Rows from block 3 of a small autoregressive pixel model, named by matrix and row number. Rows with one number belong to one neuron. Each number is 200 + 40 x the weight over its row's rms, rounded and kept within 0 to 999. All counts start at 0.
After each neuron's rows are labels from the 100 images, of 14976, where the neuron reaches its highest value: "strongest on" is what is common among them. Only what is clearly more common there than usual is listed. The data: microscope photos of single blood and bone marrow cells. In brackets: how many of the 100, against the usual share in percent.
# fc1: MLP up (model.blocks.3.mlp.fc1.weight, 960x320), inputs 160-319
# fc2: MLP down (model.blocks.3.mlp.fc2.weight, 320x960, transposed), outputs 160-319

fc1.533,246,180,244,146,220,203,194,259,228,202,119,240,241,218,239,192,205,159,187,245,266,173,189,200,175,208,287,239,174,216,214,115,230,124,175,128,264,188,183,224,187,211,206,234,204,207,85,163,264,228,243,188,265,234,258,173,236,171,233,222,226,203,238,223,242,232,228,226,184,215,143,130,231,189,187,291,214,229,205,200,180,167,187,257,241,233,196,151,203,208,187,197,273,218,168,138,195,191,220,190,167,270,249,261,182,179,233,189,240,196,231,247,185,142,211,138,188,204,235,213,112,227,174,242,161,223,170,248,270,159,124,163,178,178,217,127,148,230,237,173,165,210,235,146,265,218,205,275,244,201,202,205,183,246,288,165,181,203,202,222
fc2.533,193,219,223,158,190,217,164,185,206,331,172,224,209,155,190,125,182,206,224,161,140,177,241,291,193,192,125,282,231,145,181,165,137,250,149,208,173,202,175,272,181,301,240,161,158,191,206,155,126,232,223,289,170,201,182,165,187,181,93,201,224,245,224,207,144,259,209,172,238,227,176,211,236,187,188,164,211,237,119,196,148,273,162,175,258,200,119,173,195,152,164,168,242,207,207,277,216,204,202,224,181,249,228,250,144,181,174,196,181,265,232,220,173,187,227,206,238,204,165,219,202,193,153,194,157,190,112,182,141,160,198,228,195,200,111,172,181,284,234,173,222,189,139,268,162,187,182,179,139,162,202,207,143,148,183,181,150,256,187,204
strongest on: cell type: lymphocyte (48 vs 15.3)

fc1.236,200,239,138,176,190,208,193,194,213,230,236,259,128,217,247,266,162,281,154,219,160,208,127,313,161,177,237,213,221,282,227,216,194,210,183,216,176,199,258,186,177,242,112,283,136,220,219,169,201,193,165,178,262,197,223,230,179,193,203,124,320,152,226,211,208,250,298,161,147,206,167,199,204,193,140,240,210,165,171,141,262,163,214,259,196,206,192,279,221,236,203,139,246,233,130,204,173,200,235,232,223,237,171,160,162,129,237,155,156,178,138,175,203,186,162,138,202,231,257,231,201,195,208,223,190,186,262,191,179,158,166,241,214,197,155,180,179,180,186,190,119,190,201,251,220,173,149,194,241,207,143,186,242,247,171,222,235,254,152,197
fc2.236,196,219,192,180,214,191,229,194,246,132,198,242,226,182,152,236,180,178,242,250,233,242,219,233,254,150,168,153,167,238,154,207,172,176,191,135,172,233,181,211,212,124,183,174,270,124,140,274,195,192,232,156,215,214,152,236,168,135,200,248,212,230,167,218,191,134,174,156,194,215,217,163,176,174,162,203,194,177,184,200,167,227,147,166,245,218,159,186,160,145,196,140,182,240,244,102,231,220,260,152,148,175,216,181,240,256,201,202,263,210,220,193,248,166,239,198,123,193,125,247,192,226,225,101,181,211,220,184,238,235,105,189,150,194,203,231,250,178,151,108,201,157,249,181,187,208,196,178,176,131,218,184,190,134,230,227,140,182,220,183
strongest on: cell type: erythroblast (37 vs 14.3)

fc1.675,168,199,176,182,150,163,173,208,250,217,244,262,205,200,190,197,215,200,155,236,119,222,213,141,223,147,231,264,148,235,228,170,179,215,224,199,232,249,198,173,182,222,239,231,220,219,233,163,170,113,222,170,217,168,268,176,180,239,146,222,127,225,213,137,211,223,179,124,313,219,143,196,194,213,260,199,204,148,249,162,259,194,266,216,127,255,215,257,210,166,158,246,174,186,245,213,173,246,177,267,242,270,195,230,158,202,229,167,161,171,207,226,230,155,231,186,185,218,195,210,189,226,200,176,202,90,163,170,208,157,234,170,282,197,242,206,240,185,220,216,153,180,166,172,214,149,237,170,180,199,213,140,203,218,262,235,157,126,198,156
fc2.675,192,188,142,276,176,183,183,222,208,236,160,162,222,288,238,202,259,221,217,332,169,139,204,190,151,208,196,117,219,242,150,210,206,169,215,170,208,230,254,231,219,236,148,211,157,178,190,177,193,238,153,202,162,198,210,243,165,138,253,214,142,153,195,154,209,121,238,261,244,203,248,163,188,243,232,152,208,185,182,111,208,153,184,188,178,193,204,229,148,175,275,218,235,212,188,152,162,203,216,186,221,198,210,251,185,195,194,133,215,224,208,230,219,154,218,127,249,147,145,195,216,166,197,162,247,186,269,196,238,265,178,135,180,218,153,208,180,219,198,193,147,188,260,211,168,299,225,211,259,149,187,171,197,210,184,218,245,267,181,196
strongest on: cell type: erythroblast (67 vs 14.3)

fc1.292,258,230,239,273,250,223,204,107,229,245,283,171,141,193,216,217,193,178,180,176,180,156,260,158,195,111,186,175,217,135,123,190,168,129,220,221,171,226,181,236,281,272,244,227,213,196,288,218,225,119,197,222,229,282,197,219,122,194,209,228,209,168,164,132,138,151,158,182,184,171,211,228,147,233,181,195,203,239,158,190,179,205,205,211,188,225,192,239,200,171,255,244,224,246,264,197,187,208,270,208,265,139,259,246,185,236,197,200,254,183,212,187,202,249,114,202,132,156,204,224,174,153,205,218,182,208,218,260,241,222,204,239,172,249,222,228,247,198,245,243,193,207,149,205,137,151,161,152,173,169,245,226,144,205,184,232,131,271,244,179
fc2.292,253,158,189,197,189,243,150,226,119,134,195,207,269,199,151,246,147,170,217,199,173,165,146,263,233,179,199,181,267,225,205,170,190,231,146,200,169,193,225,120,224,227,266,197,181,255,198,183,180,204,236,168,201,177,252,234,217,206,233,185,154,226,185,239,260,180,146,138,185,237,193,228,186,233,168,234,205,202,196,206,173,221,125,171,154,160,230,120,247,174,136,170,207,221,215,184,162,182,184,227,181,230,82,194,239,165,218,172,186,225,221,174,138,211,240,228,179,248,231,168,199,148,189,216,244,183,185,153,148,215,266,118,158,122,198,161,185,286,185,134,202,239,160,144,237,150,244,212,101,152,213,236,228,260,187,228,211,172,148,240
strongest on: cell type: promyelocyte (53 vs 6.4)

fc1.736,167,211,171,247,155,190,178,136,170,224,279,139,190,186,179,130,289,196,181,143,188,187,221,204,242,242,144,265,258,227,219,228,199,238,254,205,135,187,214,165,195,206,245,249,170,246,129,114,223,226,160,237,208,192,178,196,236,191,248,143,215,184,157,250,167,117,193,202,134,236,220,190,185,222,124,214,234,198,193,259,160,296,267,170,224,144,190,269,172,198,152,182,244,200,168,187,208,194,217,151,218,189,225,176,181,129,204,244,232,223,180,212,176,286,192,232,227,282,220,70,177,111,210,206,248,208,207,159,245,168,175,175,250,201,221,179,203,240,184,179,228,240,207,174,237,161,200,140,207,214,301,220,194,254,147,154,174,166,213,137
fc2.736,291,223,212,301,265,106,218,198,139,144,239,104,209,203,151,206,201,139,201,256,204,237,165,217,222,105,210,222,158,168,257,181,264,161,221,179,185,222,201,197,218,193,239,269,168,185,185,231,223,248,179,204,148,169,167,193,170,168,217,231,194,149,174,124,168,196,170,246,186,156,148,172,171,211,213,238,236,270,199,169,150,180,143,189,268,197,152,199,230,219,227,221,167,200,226,182,249,189,232,184,192,193,204,228,198,224,213,175,197,206,209,267,169,218,171,222,217,248,292,249,166,109,256,268,165,147,190,213,179,222,180,212,231,211,190,167,177,177,197,233,161,310,172,194,204,233,253,150,227,140,223,212,214,206,230,262,149,146,164,196
strongest on: cell type: artefact (41 vs 9.8)

fc1.304,227,143,221,165,203,197,148,216,243,220,207,195,328,214,241,164,247,164,200,188,243,245,205,189,213,136,223,246,236,172,180,206,162,169,195,187,252,188,252,190,224,131,230,161,214,156,232,179,133,221,183,243,151,196,229,157,256,192,171,261,224,284,163,196,242,260,210,168,140,220,149,249,219,194,136,156,185,200,224,175,242,221,220,221,217,176,188,204,175,206,201,210,229,278,134,185,238,238,199,248,273,244,237,178,171,158,168,167,176,211,219,180,228,246,223,186,187,221,138,251,158,171,182,179,239,176,213,222,181,187,175,177,251,220,216,165,227,191,201,153,252,263,140,182,221,222,143,196,178,172,271,154,209,221,208,150,242,80,152,139
fc2.304,103,171,160,173,179,225,217,193,172,189,199,230,185,147,222,200,178,195,192,195,149,193,190,240,205,237,171,226,142,242,206,191,233,208,171,226,114,271,200,218,212,221,183,301,213,203,201,246,269,215,228,233,250,187,230,211,153,231,179,190,105,138,358,205,215,224,172,229,216,183,315,228,236,144,199,216,207,235,178,224,223,126,220,169,197,228,125,185,237,215,201,173,179,170,150,187,170,223,203,226,239,243,212,193,203,200,216,162,162,84,145,168,221,195,198,153,231,186,222,178,199,190,270,282,183,200,151,207,201,179,230,271,167,188,157,323,182,232,240,203,197,173,262,175,232,219,223,252,225,218,125,216,216,230,145,232,188,242,265,154
strongest on: smear: peripheral blood (73 vs 16.2)

fc1.536,214,152,264,224,217,155,180,178,277,202,192,226,83,162,142,132,253,213,212,245,197,218,239,224,128,206,154,277,244,189,93,231,180,161,216,277,177,160,239,233,219,218,236,195,162,198,229,213,201,219,191,236,195,265,194,154,143,291,192,211,191,158,216,194,204,202,154,158,203,198,207,266,243,191,229,214,256,150,211,218,242,196,197,199,166,230,241,190,176,197,198,223,90,180,216,99,222,190,193,165,197,203,225,245,216,218,189,207,254,135,193,325,75,189,198,197,233,240,224,238,172,218,150,174,264,125,84,216,273,207,222,163,323,214,136,217,137,219,258,179,260,195,130,220,139,231,163,226,214,156,252,201,233,242,287,167,196,162,239,127
fc2.536,134,297,163,185,245,199,167,207,107,272,239,187,316,216,218,251,135,215,151,168,161,185,241,224,123,181,172,179,142,232,142,117,202,262,196,218,196,183,210,159,258,220,190,176,214,160,124,193,171,161,218,231,148,215,265,176,168,206,136,169,203,218,254,241,199,140,254,164,212,210,162,155,187,206,248,251,169,249,240,210,177,199,210,116,192,283,172,128,235,156,82,269,164,247,209,228,237,230,205,209,180,219,216,98,140,211,255,156,228,230,204,198,211,158,228,125,127,276,140,219,193,234,205,219,171,167,249,196,155,186,266,225,84,148,219,149,185,152,187,190,226,234,240,160,226,196,246,184,189,222,208,177,183,155,208,142,201,188,212,256
strongest on: cell type: promyelocyte (44 vs 6.4)

fc1.467,217,182,116,171,182,172,197,215,209,180,194,243,98,187,214,222,129,213,207,152,227,229,138,334,189,187,210,209,257,237,184,233,207,238,172,188,155,166,210,170,162,159,140,186,244,189,176,180,200,199,172,192,149,218,227,230,176,214,160,153,146,240,176,243,197,153,186,151,193,149,135,220,184,239,216,190,265,236,235,187,178,239,252,236,208,239,178,196,196,193,208,260,167,197,208,206,218,272,195,309,160,210,242,151,198,208,172,182,259,222,115,151,209,201,266,184,219,182,272,226,247,214,223,267,167,244,262,225,141,164,201,238,159,151,188,176,214,174,249,236,214,250,223,192,194,161,132,226,229,164,190,198,199,178,217,208,150,238,205,226
fc2.467,185,206,256,136,244,229,195,217,232,185,220,202,222,220,141,274,92,105,220,239,181,225,156,220,180,222,190,230,174,231,148,238,227,191,233,270,232,197,256,208,99,272,252,263,274,197,157,319,161,167,192,201,259,232,252,197,174,134,174,194,214,236,179,218,242,131,209,180,170,196,149,223,211,174,205,225,206,229,224,227,312,113,174,209,199,228,153,221,200,206,187,218,191,239,98,219,219,138,190,240,126,268,184,196,176,247,158,325,247,213,218,149,265,231,212,137,179,161,177,175,214,219,246,180,354,106,179,134,276,185,192,168,221,206,211,215,231,196,174,174,179,178,136,172,201,167,176,229,231,218,244,190,163,251,200,234,183,164,249,193
strongest on: cell type: erythroblast (49 vs 14.3)

fc1.363,156,222,271,190,194,146,244,134,142,260,256,202,168,209,186,198,281,162,242,240,214,156,273,170,204,188,165,204,139,258,178,173,178,184,258,198,233,185,166,210,221,280,194,153,194,106,242,251,225,181,152,211,149,195,201,184,168,133,308,174,187,229,229,176,135,85,193,195,233,206,227,149,217,221,163,141,214,297,215,230,149,201,162,266,205,157,192,198,186,271,264,227,133,216,179,198,223,171,272,149,211,209,240,175,285,255,192,206,209,163,204,241,251,205,152,132,149,228,183,224,231,246,222,194,98,220,230,203,166,247,271,198,155,180,184,269,193,175,221,154,204,179,289,173,266,165,207,151,232,209,215,194,174,193,167,96,195,232,244,195
fc2.363,226,182,189,213,141,268,226,265,165,201,151,199,216,225,196,235,167,251,193,236,206,135,204,183,171,231,189,231,309,149,191,200,208,181,268,193,281,220,222,169,184,192,184,196,192,241,222,202,237,216,162,189,176,245,254,208,249,189,215,213,225,180,191,245,233,244,224,204,154,162,245,251,228,112,205,240,210,178,192,223,202,218,177,188,221,210,160,196,196,158,225,199,206,197,198,167,192,200,147,181,243,214,174,281,147,212,161,172,253,219,170,223,277,223,276,230,257,215,189,212,220,168,202,181,274,207,119,242,121,143,166,187,245,171,141,168,231,270,183,176,240,180,263,235,88,207,136,240,99,145,216,231,259,213,172,276,207,172,161,202
strongest on: cell type: lymphocyte (38 vs 15.3); smear: peripheral blood (35 vs 16.2)

fc1.369,207,195,187,376,210,229,224,112,144,166,170,231,212,160,212,164,152,209,183,284,234,234,187,218,193,252,171,242,250,289,225,164,197,159,218,180,249,216,232,283,159,201,242,266,180,191,227,229,173,150,213,96,213,163,264,215,241,208,191,142,196,206,240,225,132,199,235,218,136,94,208,228,165,184,191,199,182,178,182,142,185,162,257,192,230,105,167,166,191,176,210,212,203,196,196,267,205,164,153,159,256,207,163,262,191,207,173,100,201,121,151,187,249,235,209,237,201,248,201,211,224,149,129,172,236,162,237,225,237,218,224,239,259,151,244,197,232,272,220,191,236,162,206,249,203,185,214,163,115,241,224,217,205,189,140,226,241,126,179,229
fc2.369,251,156,196,200,211,245,154,264,211,196,97,208,193,174,151,166,232,227,160,206,196,229,137,209,224,160,105,157,225,135,186,126,130,237,158,179,212,225,191,158,214,269,196,215,194,197,110,254,176,204,236,188,177,259,193,141,157,263,237,178,123,222,256,219,213,188,185,144,215,152,216,194,197,269,192,269,182,157,227,148,186,210,166,188,271,226,165,204,183,267,159,160,157,255,250,266,208,171,197,228,141,176,166,170,184,264,171,237,241,167,192,199,220,219,150,232,236,99,312,195,189,278,207,258,264,156,215,185,220,230,156,155,137,268,212,174,213,153,214,247,203,167,208,212,257,190,245,189,221,213,226,161,181,278,212,147,255,237,175,207
strongest on: cell type: erythroblast (35 vs 14.3)

fc1.679,180,250,178,169,207,233,262,144,210,151,220,208,152,223,213,192,202,184,129,152,206,178,201,176,158,208,241,211,219,205,151,119,127,195,205,323,129,190,243,183,191,246,120,193,168,224,157,266,177,129,206,236,143,168,235,220,248,222,170,256,256,205,211,187,191,204,174,253,209,249,187,155,195,219,225,173,209,178,268,191,247,213,183,160,235,168,193,171,224,181,222,224,220,162,188,145,197,227,155,211,151,251,264,183,186,197,167,196,287,237,189,207,134,176,169,172,194,199,226,148,277,254,227,239,302,155,162,247,232,146,193,198,166,230,234,202,189,192,169,238,245,169,118,150,258,168,131,250,179,174,221,221,132,293,150,220,248,191,148,179
fc2.679,232,173,221,170,156,239,193,235,202,172,103,125,198,190,138,236,199,223,209,287,214,226,121,246,171,201,158,196,179,164,112,162,173,231,194,148,242,167,202,276,188,222,144,133,233,224,171,171,139,196,190,239,167,169,182,114,212,194,229,206,188,179,138,266,210,203,200,139,204,167,242,184,178,140,203,234,92,139,253,141,211,143,166,158,227,206,111,264,122,178,186,150,168,173,206,249,252,195,193,179,214,191,262,219,235,208,218,174,218,263,222,181,214,195,191,219,209,164,187,174,189,238,178,203,132,157,261,230,202,126,276,225,143,100,150,245,266,180,232,173,163,225,215,250,241,217,194,136,225,190,247,234,190,154,219,129,190,231,225,189
strongest on: cell type: lymphocyte (34 vs 15.3)

fc1.591,145,153,232,198,215,236,252,209,255,208,215,112,194,262,238,169,209,181,158,241,214,191,118,240,180,203,230,207,228,170,247,194,178,186,179,188,180,226,214,246,226,233,129,234,191,234,226,252,125,195,167,236,209,276,223,248,257,261,205,155,250,162,229,189,240,213,218,255,236,161,189,124,215,180,286,201,284,176,162,202,198,199,185,218,190,182,184,177,195,209,238,232,195,194,187,312,179,147,219,234,126,220,192,173,276,211,217,144,172,188,151,174,240,148,230,150,188,209,224,198,174,286,176,216,208,157,200,132,193,178,230,248,100,188,230,213,169,219,137,184,225,309,203,232,119,228,200,142,176,181,215,206,210,215,195,257,231,236,157,204
fc2.591,248,211,229,173,228,258,175,168,92,169,198,215,214,146,246,244,189,155,233,216,169,260,221,191,283,162,253,200,193,268,177,166,182,147,289,171,185,189,225,220,185,209,197,232,175,167,107,201,205,185,209,154,210,141,167,170,222,154,175,264,188,133,170,138,185,195,165,129,198,180,155,196,173,217,203,235,176,223,199,186,175,241,175,233,219,183,220,242,210,293,146,165,232,238,193,106,155,145,159,214,178,219,222,236,192,167,222,224,185,305,178,220,174,294,153,255,125,179,209,199,239,119,226,233,165,170,215,251,190,112,174,214,201,277,119,176,189,168,272,179,266,197,140,197,166,209,261,201,156,147,210,169,165,223,220,179,216,178,201,244
strongest on: cell type: erythroblast (85 vs 14.3)

fc1.728,198,246,272,193,221,249,264,155,135,197,245,197,165,136,229,201,233,162,163,173,180,168,186,213,212,263,223,191,197,134,213,176,149,197,168,130,204,199,164,142,186,200,153,288,223,227,119,262,226,134,199,216,244,224,171,222,193,231,186,220,184,214,192,209,180,299,191,257,222,194,153,162,201,245,172,200,209,245,188,223,171,209,240,212,146,295,244,198,218,238,192,178,193,237,175,227,188,223,226,188,171,185,261,225,239,174,186,213,161,191,242,219,178,241,196,247,191,199,229,179,167,198,159,181,228,169,184,305,204,232,192,187,99,173,182,186,152,217,242,159,213,202,292,155,197,255,207,217,199,196,159,279,241,114,198,229,149,292,214,301
fc2.728,250,173,254,250,202,241,186,199,248,148,139,178,214,206,166,239,193,168,254,240,246,188,249,160,212,175,198,179,248,155,292,221,133,228,68,143,196,238,183,168,179,239,176,193,156,179,254,94,164,228,213,169,171,160,229,184,291,137,209,216,230,218,234,164,196,189,221,171,217,259,207,159,183,215,163,147,250,144,202,147,186,250,251,192,228,193,234,154,175,162,237,197,175,214,236,254,160,150,176,222,164,219,173,244,142,288,206,120,197,206,228,212,175,164,254,159,187,190,236,181,259,221,167,124,164,210,180,185,186,121,228,219,200,144,218,190,132,140,218,148,202,214,184,180,206,227,153,216,167,158,129,133,259,140,229,161,199,216,229,212
strongest on: cell type: promyelocyte (46 vs 6.4)

fc1.371,163,231,261,205,211,203,226,205,199,162,185,260,98,241,187,248,147,287,243,166,175,173,251,167,200,226,234,204,185,216,225,185,224,218,231,210,206,203,249,129,154,218,202,220,291,161,228,188,160,148,191,169,153,247,237,230,225,221,313,144,228,297,257,222,220,191,142,167,139,216,204,253,210,188,186,104,314,289,141,148,159,224,234,170,182,211,221,193,201,216,199,196,233,215,238,171,204,154,129,147,167,210,209,193,240,196,244,190,273,186,182,262,213,232,257,201,195,292,190,163,159,239,232,193,201,260,237,263,180,152,226,153,209,233,175,240,193,272,216,130,155,197,169,227,240,208,199,157,163,148,301,254,229,200,187,219,194,201,224,166
fc2.371,219,143,234,280,228,221,246,224,164,205,154,200,176,165,208,230,181,222,229,200,214,179,206,193,239,245,232,221,230,185,233,157,188,126,259,173,258,267,150,213,217,162,243,170,216,268,194,213,192,202,160,193,159,149,183,178,241,143,184,259,216,197,232,178,245,233,198,188,194,145,219,271,204,200,210,221,193,180,245,178,216,248,184,222,169,190,247,219,176,196,183,192,293,199,247,169,190,254,197,230,259,210,142,205,169,222,150,205,163,226,210,264,264,168,235,189,202,160,190,210,190,114,204,134,167,192,215,236,192,190,168,149,286,181,153,163,251,253,131,125,195,131,225,247,261,221,206,235,221,129,243,169,170,245,211,274,222,168,194,247
strongest on: smear: peripheral blood (87 vs 16.2)

fc1.383,195,180,173,218,179,181,211,213,249,228,198,191,221,222,192,178,201,214,246,201,205,191,160,172,253,184,130,223,238,217,177,214,224,185,206,232,278,253,222,215,231,201,181,139,163,233,163,281,200,145,234,163,202,211,207,228,228,211,139,181,93,116,267,180,198,228,182,189,235,210,255,187,179,224,141,160,131,209,220,223,232,167,176,239,243,152,249,196,261,161,215,225,144,186,268,242,181,258,238,307,222,181,184,154,211,199,256,284,169,232,214,152,196,208,197,194,220,216,187,188,133,217,217,215,173,211,128,208,208,221,234,202,205,158,175,179,240,182,139,151,177,260,175,229,223,213,161,234,202,77,187,193,197,199,221,153,247,151,224,205
fc2.383,197,164,190,240,228,239,215,167,218,248,135,196,242,213,116,179,249,257,238,224,154,215,198,215,177,187,225,113,267,236,260,262,238,232,209,205,231,139,196,253,166,248,194,225,269,213,184,165,159,181,132,181,207,171,215,166,262,183,172,220,247,218,176,295,244,285,188,251,186,248,219,302,234,157,186,279,204,242,149,142,191,242,184,225,157,276,194,254,249,212,250,208,210,218,259,194,184,166,197,243,186,259,186,234,224,176,196,227,205,245,181,227,224,189,176,171,185,228,252,183,165,184,200,200,236,213,213,270,227,234,219,170,199,143,190,158,200,190,279,215,192,185,110,151,169,238,136,123,151,203,196,208,153,219,164,278,257,189,143,153
strongest on: cell type: lymphocyte (40 vs 15.3)

fc1.109,273,169,176,163,182,162,172,198,160,174,193,224,227,253,158,149,234,183,167,217,149,192,195,232,164,252,187,200,220,203,185,191,208,214,160,111,220,159,163,211,185,179,196,223,161,183,178,214,188,186,158,202,177,243,219,196,181,180,230,194,200,154,147,167,205,212,296,235,230,201,241,169,179,249,162,205,194,168,209,210,166,187,236,204,215,143,218,195,159,206,204,189,142,201,209,186,171,158,162,312,180,227,193,165,222,212,159,182,308,271,202,199,116,177,217,102,200,173,203,121,179,185,158,155,232,175,124,175,254,215,255,171,144,176,248,187,223,263,233,276,223,185,122,188,168,134,216,202,304,275,237,165,210,190,208,175,241,150,155,172
fc2.109,283,174,220,256,228,207,179,109,167,194,165,206,203,222,230,307,208,273,209,160,211,164,165,188,202,252,236,116,199,203,219,143,149,241,191,234,149,234,143,212,161,212,249,206,248,195,226,274,203,169,222,262,327,158,156,220,202,221,173,215,215,201,240,175,228,156,258,167,269,173,214,249,181,214,219,149,181,208,116,197,150,148,138,166,157,256,160,176,243,156,186,234,193,262,199,182,245,254,211,194,269,144,183,192,222,186,213,236,150,193,189,212,265,141,232,155,169,197,122,255,173,185,202,190,167,246,151,171,162,130,199,161,179,204,253,227,191,221,209,210,209,251,228,244,309,213,194,144,135,192,159,226,133,193,201,154,183,230,169,239
strongest on: cell type: artefact (43 vs 9.8)

fc1.580,200,196,174,209,186,232,114,224,261,190,141,199,164,225,203,246,135,229,191,103,240,206,216,211,216,172,191,296,232,244,189,169,177,289,211,228,157,221,226,172,172,217,106,283,202,210,189,185,207,246,184,189,266,166,211,226,103,169,277,238,194,183,210,196,251,225,259,161,126,224,151,147,286,199,168,263,232,221,224,210,198,189,255,259,233,141,236,225,218,132,157,135,251,202,257,187,246,262,122,181,189,220,207,199,237,187,150,193,162,256,177,159,263,194,171,132,157,159,209,200,171,222,217,212,167,192,259,210,202,112,226,254,262,134,230,179,147,187,186,227,215,144,160,192,225,166,234,148,175,250,249,193,196,158,191,227,216,171,191,176
fc2.580,352,193,218,249,286,227,233,247,216,259,140,215,274,145,257,234,227,234,163,279,173,160,174,210,258,200,177,137,166,189,182,246,224,223,194,154,137,123,133,214,188,238,234,214,138,236,233,194,223,245,166,237,222,178,148,198,180,227,214,104,184,179,212,186,249,182,188,267,290,159,273,199,144,176,177,207,157,134,262,238,226,136,206,179,205,273,208,177,163,231,239,145,202,209,190,209,172,131,201,222,165,165,195,219,134,215,241,194,204,237,231,278,163,208,224,251,219,201,253,183,238,198,222,176,193,232,247,195,192,283,164,129,160,244,196,193,207,193,239,166,127,217,145,217,202,186,131,166,231,241,187,171,199,226,148,212,236,216,209,189
strongest on: cell type: lymphocyte (39 vs 15.3); cell type: erythroblast (35 vs 14.3)

fc1.110,221,196,203,223,197,262,191,154,194,164,198,171,208,168,189,147,230,178,180,258,241,204,267,226,129,254,236,264,208,196,200,155,283,226,166,241,204,215,215,247,204,195,197,147,125,266,203,143,190,236,174,206,191,248,158,166,284,211,231,249,247,177,210,163,231,236,147,181,259,125,203,235,149,167,232,184,186,223,236,253,207,187,212,187,214,196,235,233,222,248,224,201,217,140,174,172,196,240,185,274,224,118,163,223,223,160,178,263,190,181,165,196,225,171,171,161,212,198,237,265,167,127,212,197,126,199,227,157,161,180,187,236,181,156,179,144,174,259,214,163,243,210,235,191,245,198,246,226,181,206,153,188,190,216,227,204,236,259,159,185
fc2.110,241,195,245,256,187,226,153,221,201,250,201,166,145,260,178,316,188,234,193,266,172,245,218,184,231,212,266,227,213,153,204,232,162,174,217,162,220,148,158,207,258,167,230,219,296,173,148,176,234,125,140,140,253,178,202,199,247,137,213,205,229,216,242,235,146,275,273,153,151,222,196,151,234,222,242,207,189,186,183,183,202,170,216,283,171,248,210,173,175,179,171,184,232,219,231,155,224,186,141,192,181,213,173,284,194,201,252,219,191,225,207,194,278,203,165,223,172,225,205,183,157,242,216,192,177,187,192,104,204,166,268,179,182,191,194,217,228,181,161,110,169,190,193,221,143,191,237,191,232,172,227,182,188,202,238,199,170,209,218,207
strongest on: cell type: erythroblast (39 vs 14.3)

fc1.639,144,184,250,195,166,232,140,204,247,186,172,216,244,175,147,187,216,197,230,236,167,160,157,117,165,218,208,204,210,280,192,234,227,234,238,196,141,206,255,195,205,206,241,193,196,128,230,207,197,177,194,246,143,175,195,215,106,168,117,194,135,216,118,269,142,204,159,183,146,182,237,219,240,207,251,219,240,233,210,108,146,201,161,223,275,176,249,140,161,157,184,276,236,181,230,147,214,185,251,294,207,159,181,175,226,276,198,202,192,195,170,204,246,166,242,237,168,130,214,181,174,150,129,221,236,168,124,203,186,169,198,211,244,179,204,188,187,148,190,213,209,185,199,287,233,260,246,210,167,182,185,232,176,187,136,263,206,194,251,166
fc2.639,178,159,181,173,199,133,212,232,184,227,198,184,235,241,301,178,281,263,191,117,276,195,249,213,211,228,185,180,183,262,279,211,167,222,222,208,196,142,147,192,263,160,209,125,148,170,152,202,139,198,218,195,180,273,191,214,215,194,148,172,171,188,182,258,157,211,200,181,182,245,179,149,260,149,214,195,238,212,240,186,197,166,215,126,210,207,199,212,247,202,188,108,268,192,189,238,163,228,109,211,156,216,222,112,148,165,213,160,191,213,187,158,166,231,215,214,203,223,148,231,242,88,241,166,217,191,217,182,170,254,179,229,204,218,189,158,212,162,215,165,229,229,174,180,189,194,158,253,263,169,231,168,216,220,174,184,189,252,255,196
strongest on: cell type: promyelocyte (35 vs 6.4)

fc1.420,262,236,251,234,160,219,120,215,151,175,240,171,239,154,224,208,231,158,161,128,207,197,254,135,173,243,141,159,181,223,214,174,202,193,142,255,162,206,132,261,140,179,159,181,175,178,204,188,160,141,159,253,130,208,138,224,179,192,214,264,216,166,117,192,199,192,190,174,229,227,164,231,159,204,219,182,156,207,228,250,227,156,206,205,254,177,225,197,175,186,227,213,209,322,226,201,202,197,195,176,265,219,221,194,236,230,174,236,213,214,189,124,164,280,153,319,185,248,202,162,146,171,271,241,258,172,228,232,233,179,278,215,220,209,186,149,179,246,109,214,241,131,198,146,213,207,189,145,173,214,201,128,150,212,262,218,266,234,189,150
fc2.420,170,176,228,203,196,246,143,186,151,199,170,176,197,182,172,227,193,255,217,267,214,216,197,204,199,201,231,198,182,227,251,204,256,213,230,203,173,181,140,154,136,199,179,158,150,242,204,178,182,181,224,228,273,173,145,189,215,227,228,230,205,128,211,235,188,173,136,167,234,272,137,165,205,216,170,253,149,239,211,194,192,191,206,188,135,211,218,108,231,190,184,177,253,216,258,173,211,192,242,236,221,121,193,127,266,131,127,262,216,153,269,218,211,133,239,163,175,161,257,152,225,287,214,131,287,158,197,196,160,248,155,195,205,124,215,165,185,136,169,173,204,260,166,118,259,223,172,209,238,236,197,136,220,174,139,127,199,181,202,158
strongest on: smear: peripheral blood (44 vs 16.2)

fc1.1,196,143,195,152,185,231,172,228,284,208,217,250,183,202,265,212,193,211,257,251,239,206,296,173,186,138,230,216,283,234,229,257,172,150,221,228,225,152,232,163,233,143,121,181,145,183,202,182,126,169,214,216,130,262,128,141,208,140,271,216,212,191,197,187,165,233,230,153,194,144,203,211,220,183,229,153,113,229,175,185,171,217,128,238,190,174,174,116,134,214,313,134,230,190,203,263,223,158,149,221,225,141,208,229,217,203,231,189,230,213,140,234,229,218,207,122,225,175,170,221,176,207,249,217,143,174,204,186,216,232,179,240,172,298,178,197,216,204,173,123,217,219,138,228,232,172,242,242,130,201,181,115,215,247,260,182,116,163,206,151
fc2.1,190,184,202,210,201,201,154,150,189,144,185,100,141,145,204,85,134,231,172,187,235,129,238,169,272,182,184,185,190,173,170,238,126,184,231,213,222,180,171,187,230,176,182,277,220,207,147,179,176,207,251,240,148,192,212,218,163,205,290,273,169,212,192,223,249,147,285,210,206,233,156,188,222,202,301,234,173,238,179,199,225,225,183,138,242,221,133,186,184,128,266,203,224,218,189,150,159,195,231,186,167,230,243,256,214,107,182,155,287,263,182,195,235,168,226,191,166,195,230,167,235,210,181,217,240,225,154,254,274,188,176,188,239,181,238,270,155,191,235,151,179,202,237,139,200,239,171,238,194,181,184,233,144,172,236,222,201,208,180,178
strongest on: cell type: erythroblast (36 vs 14.3)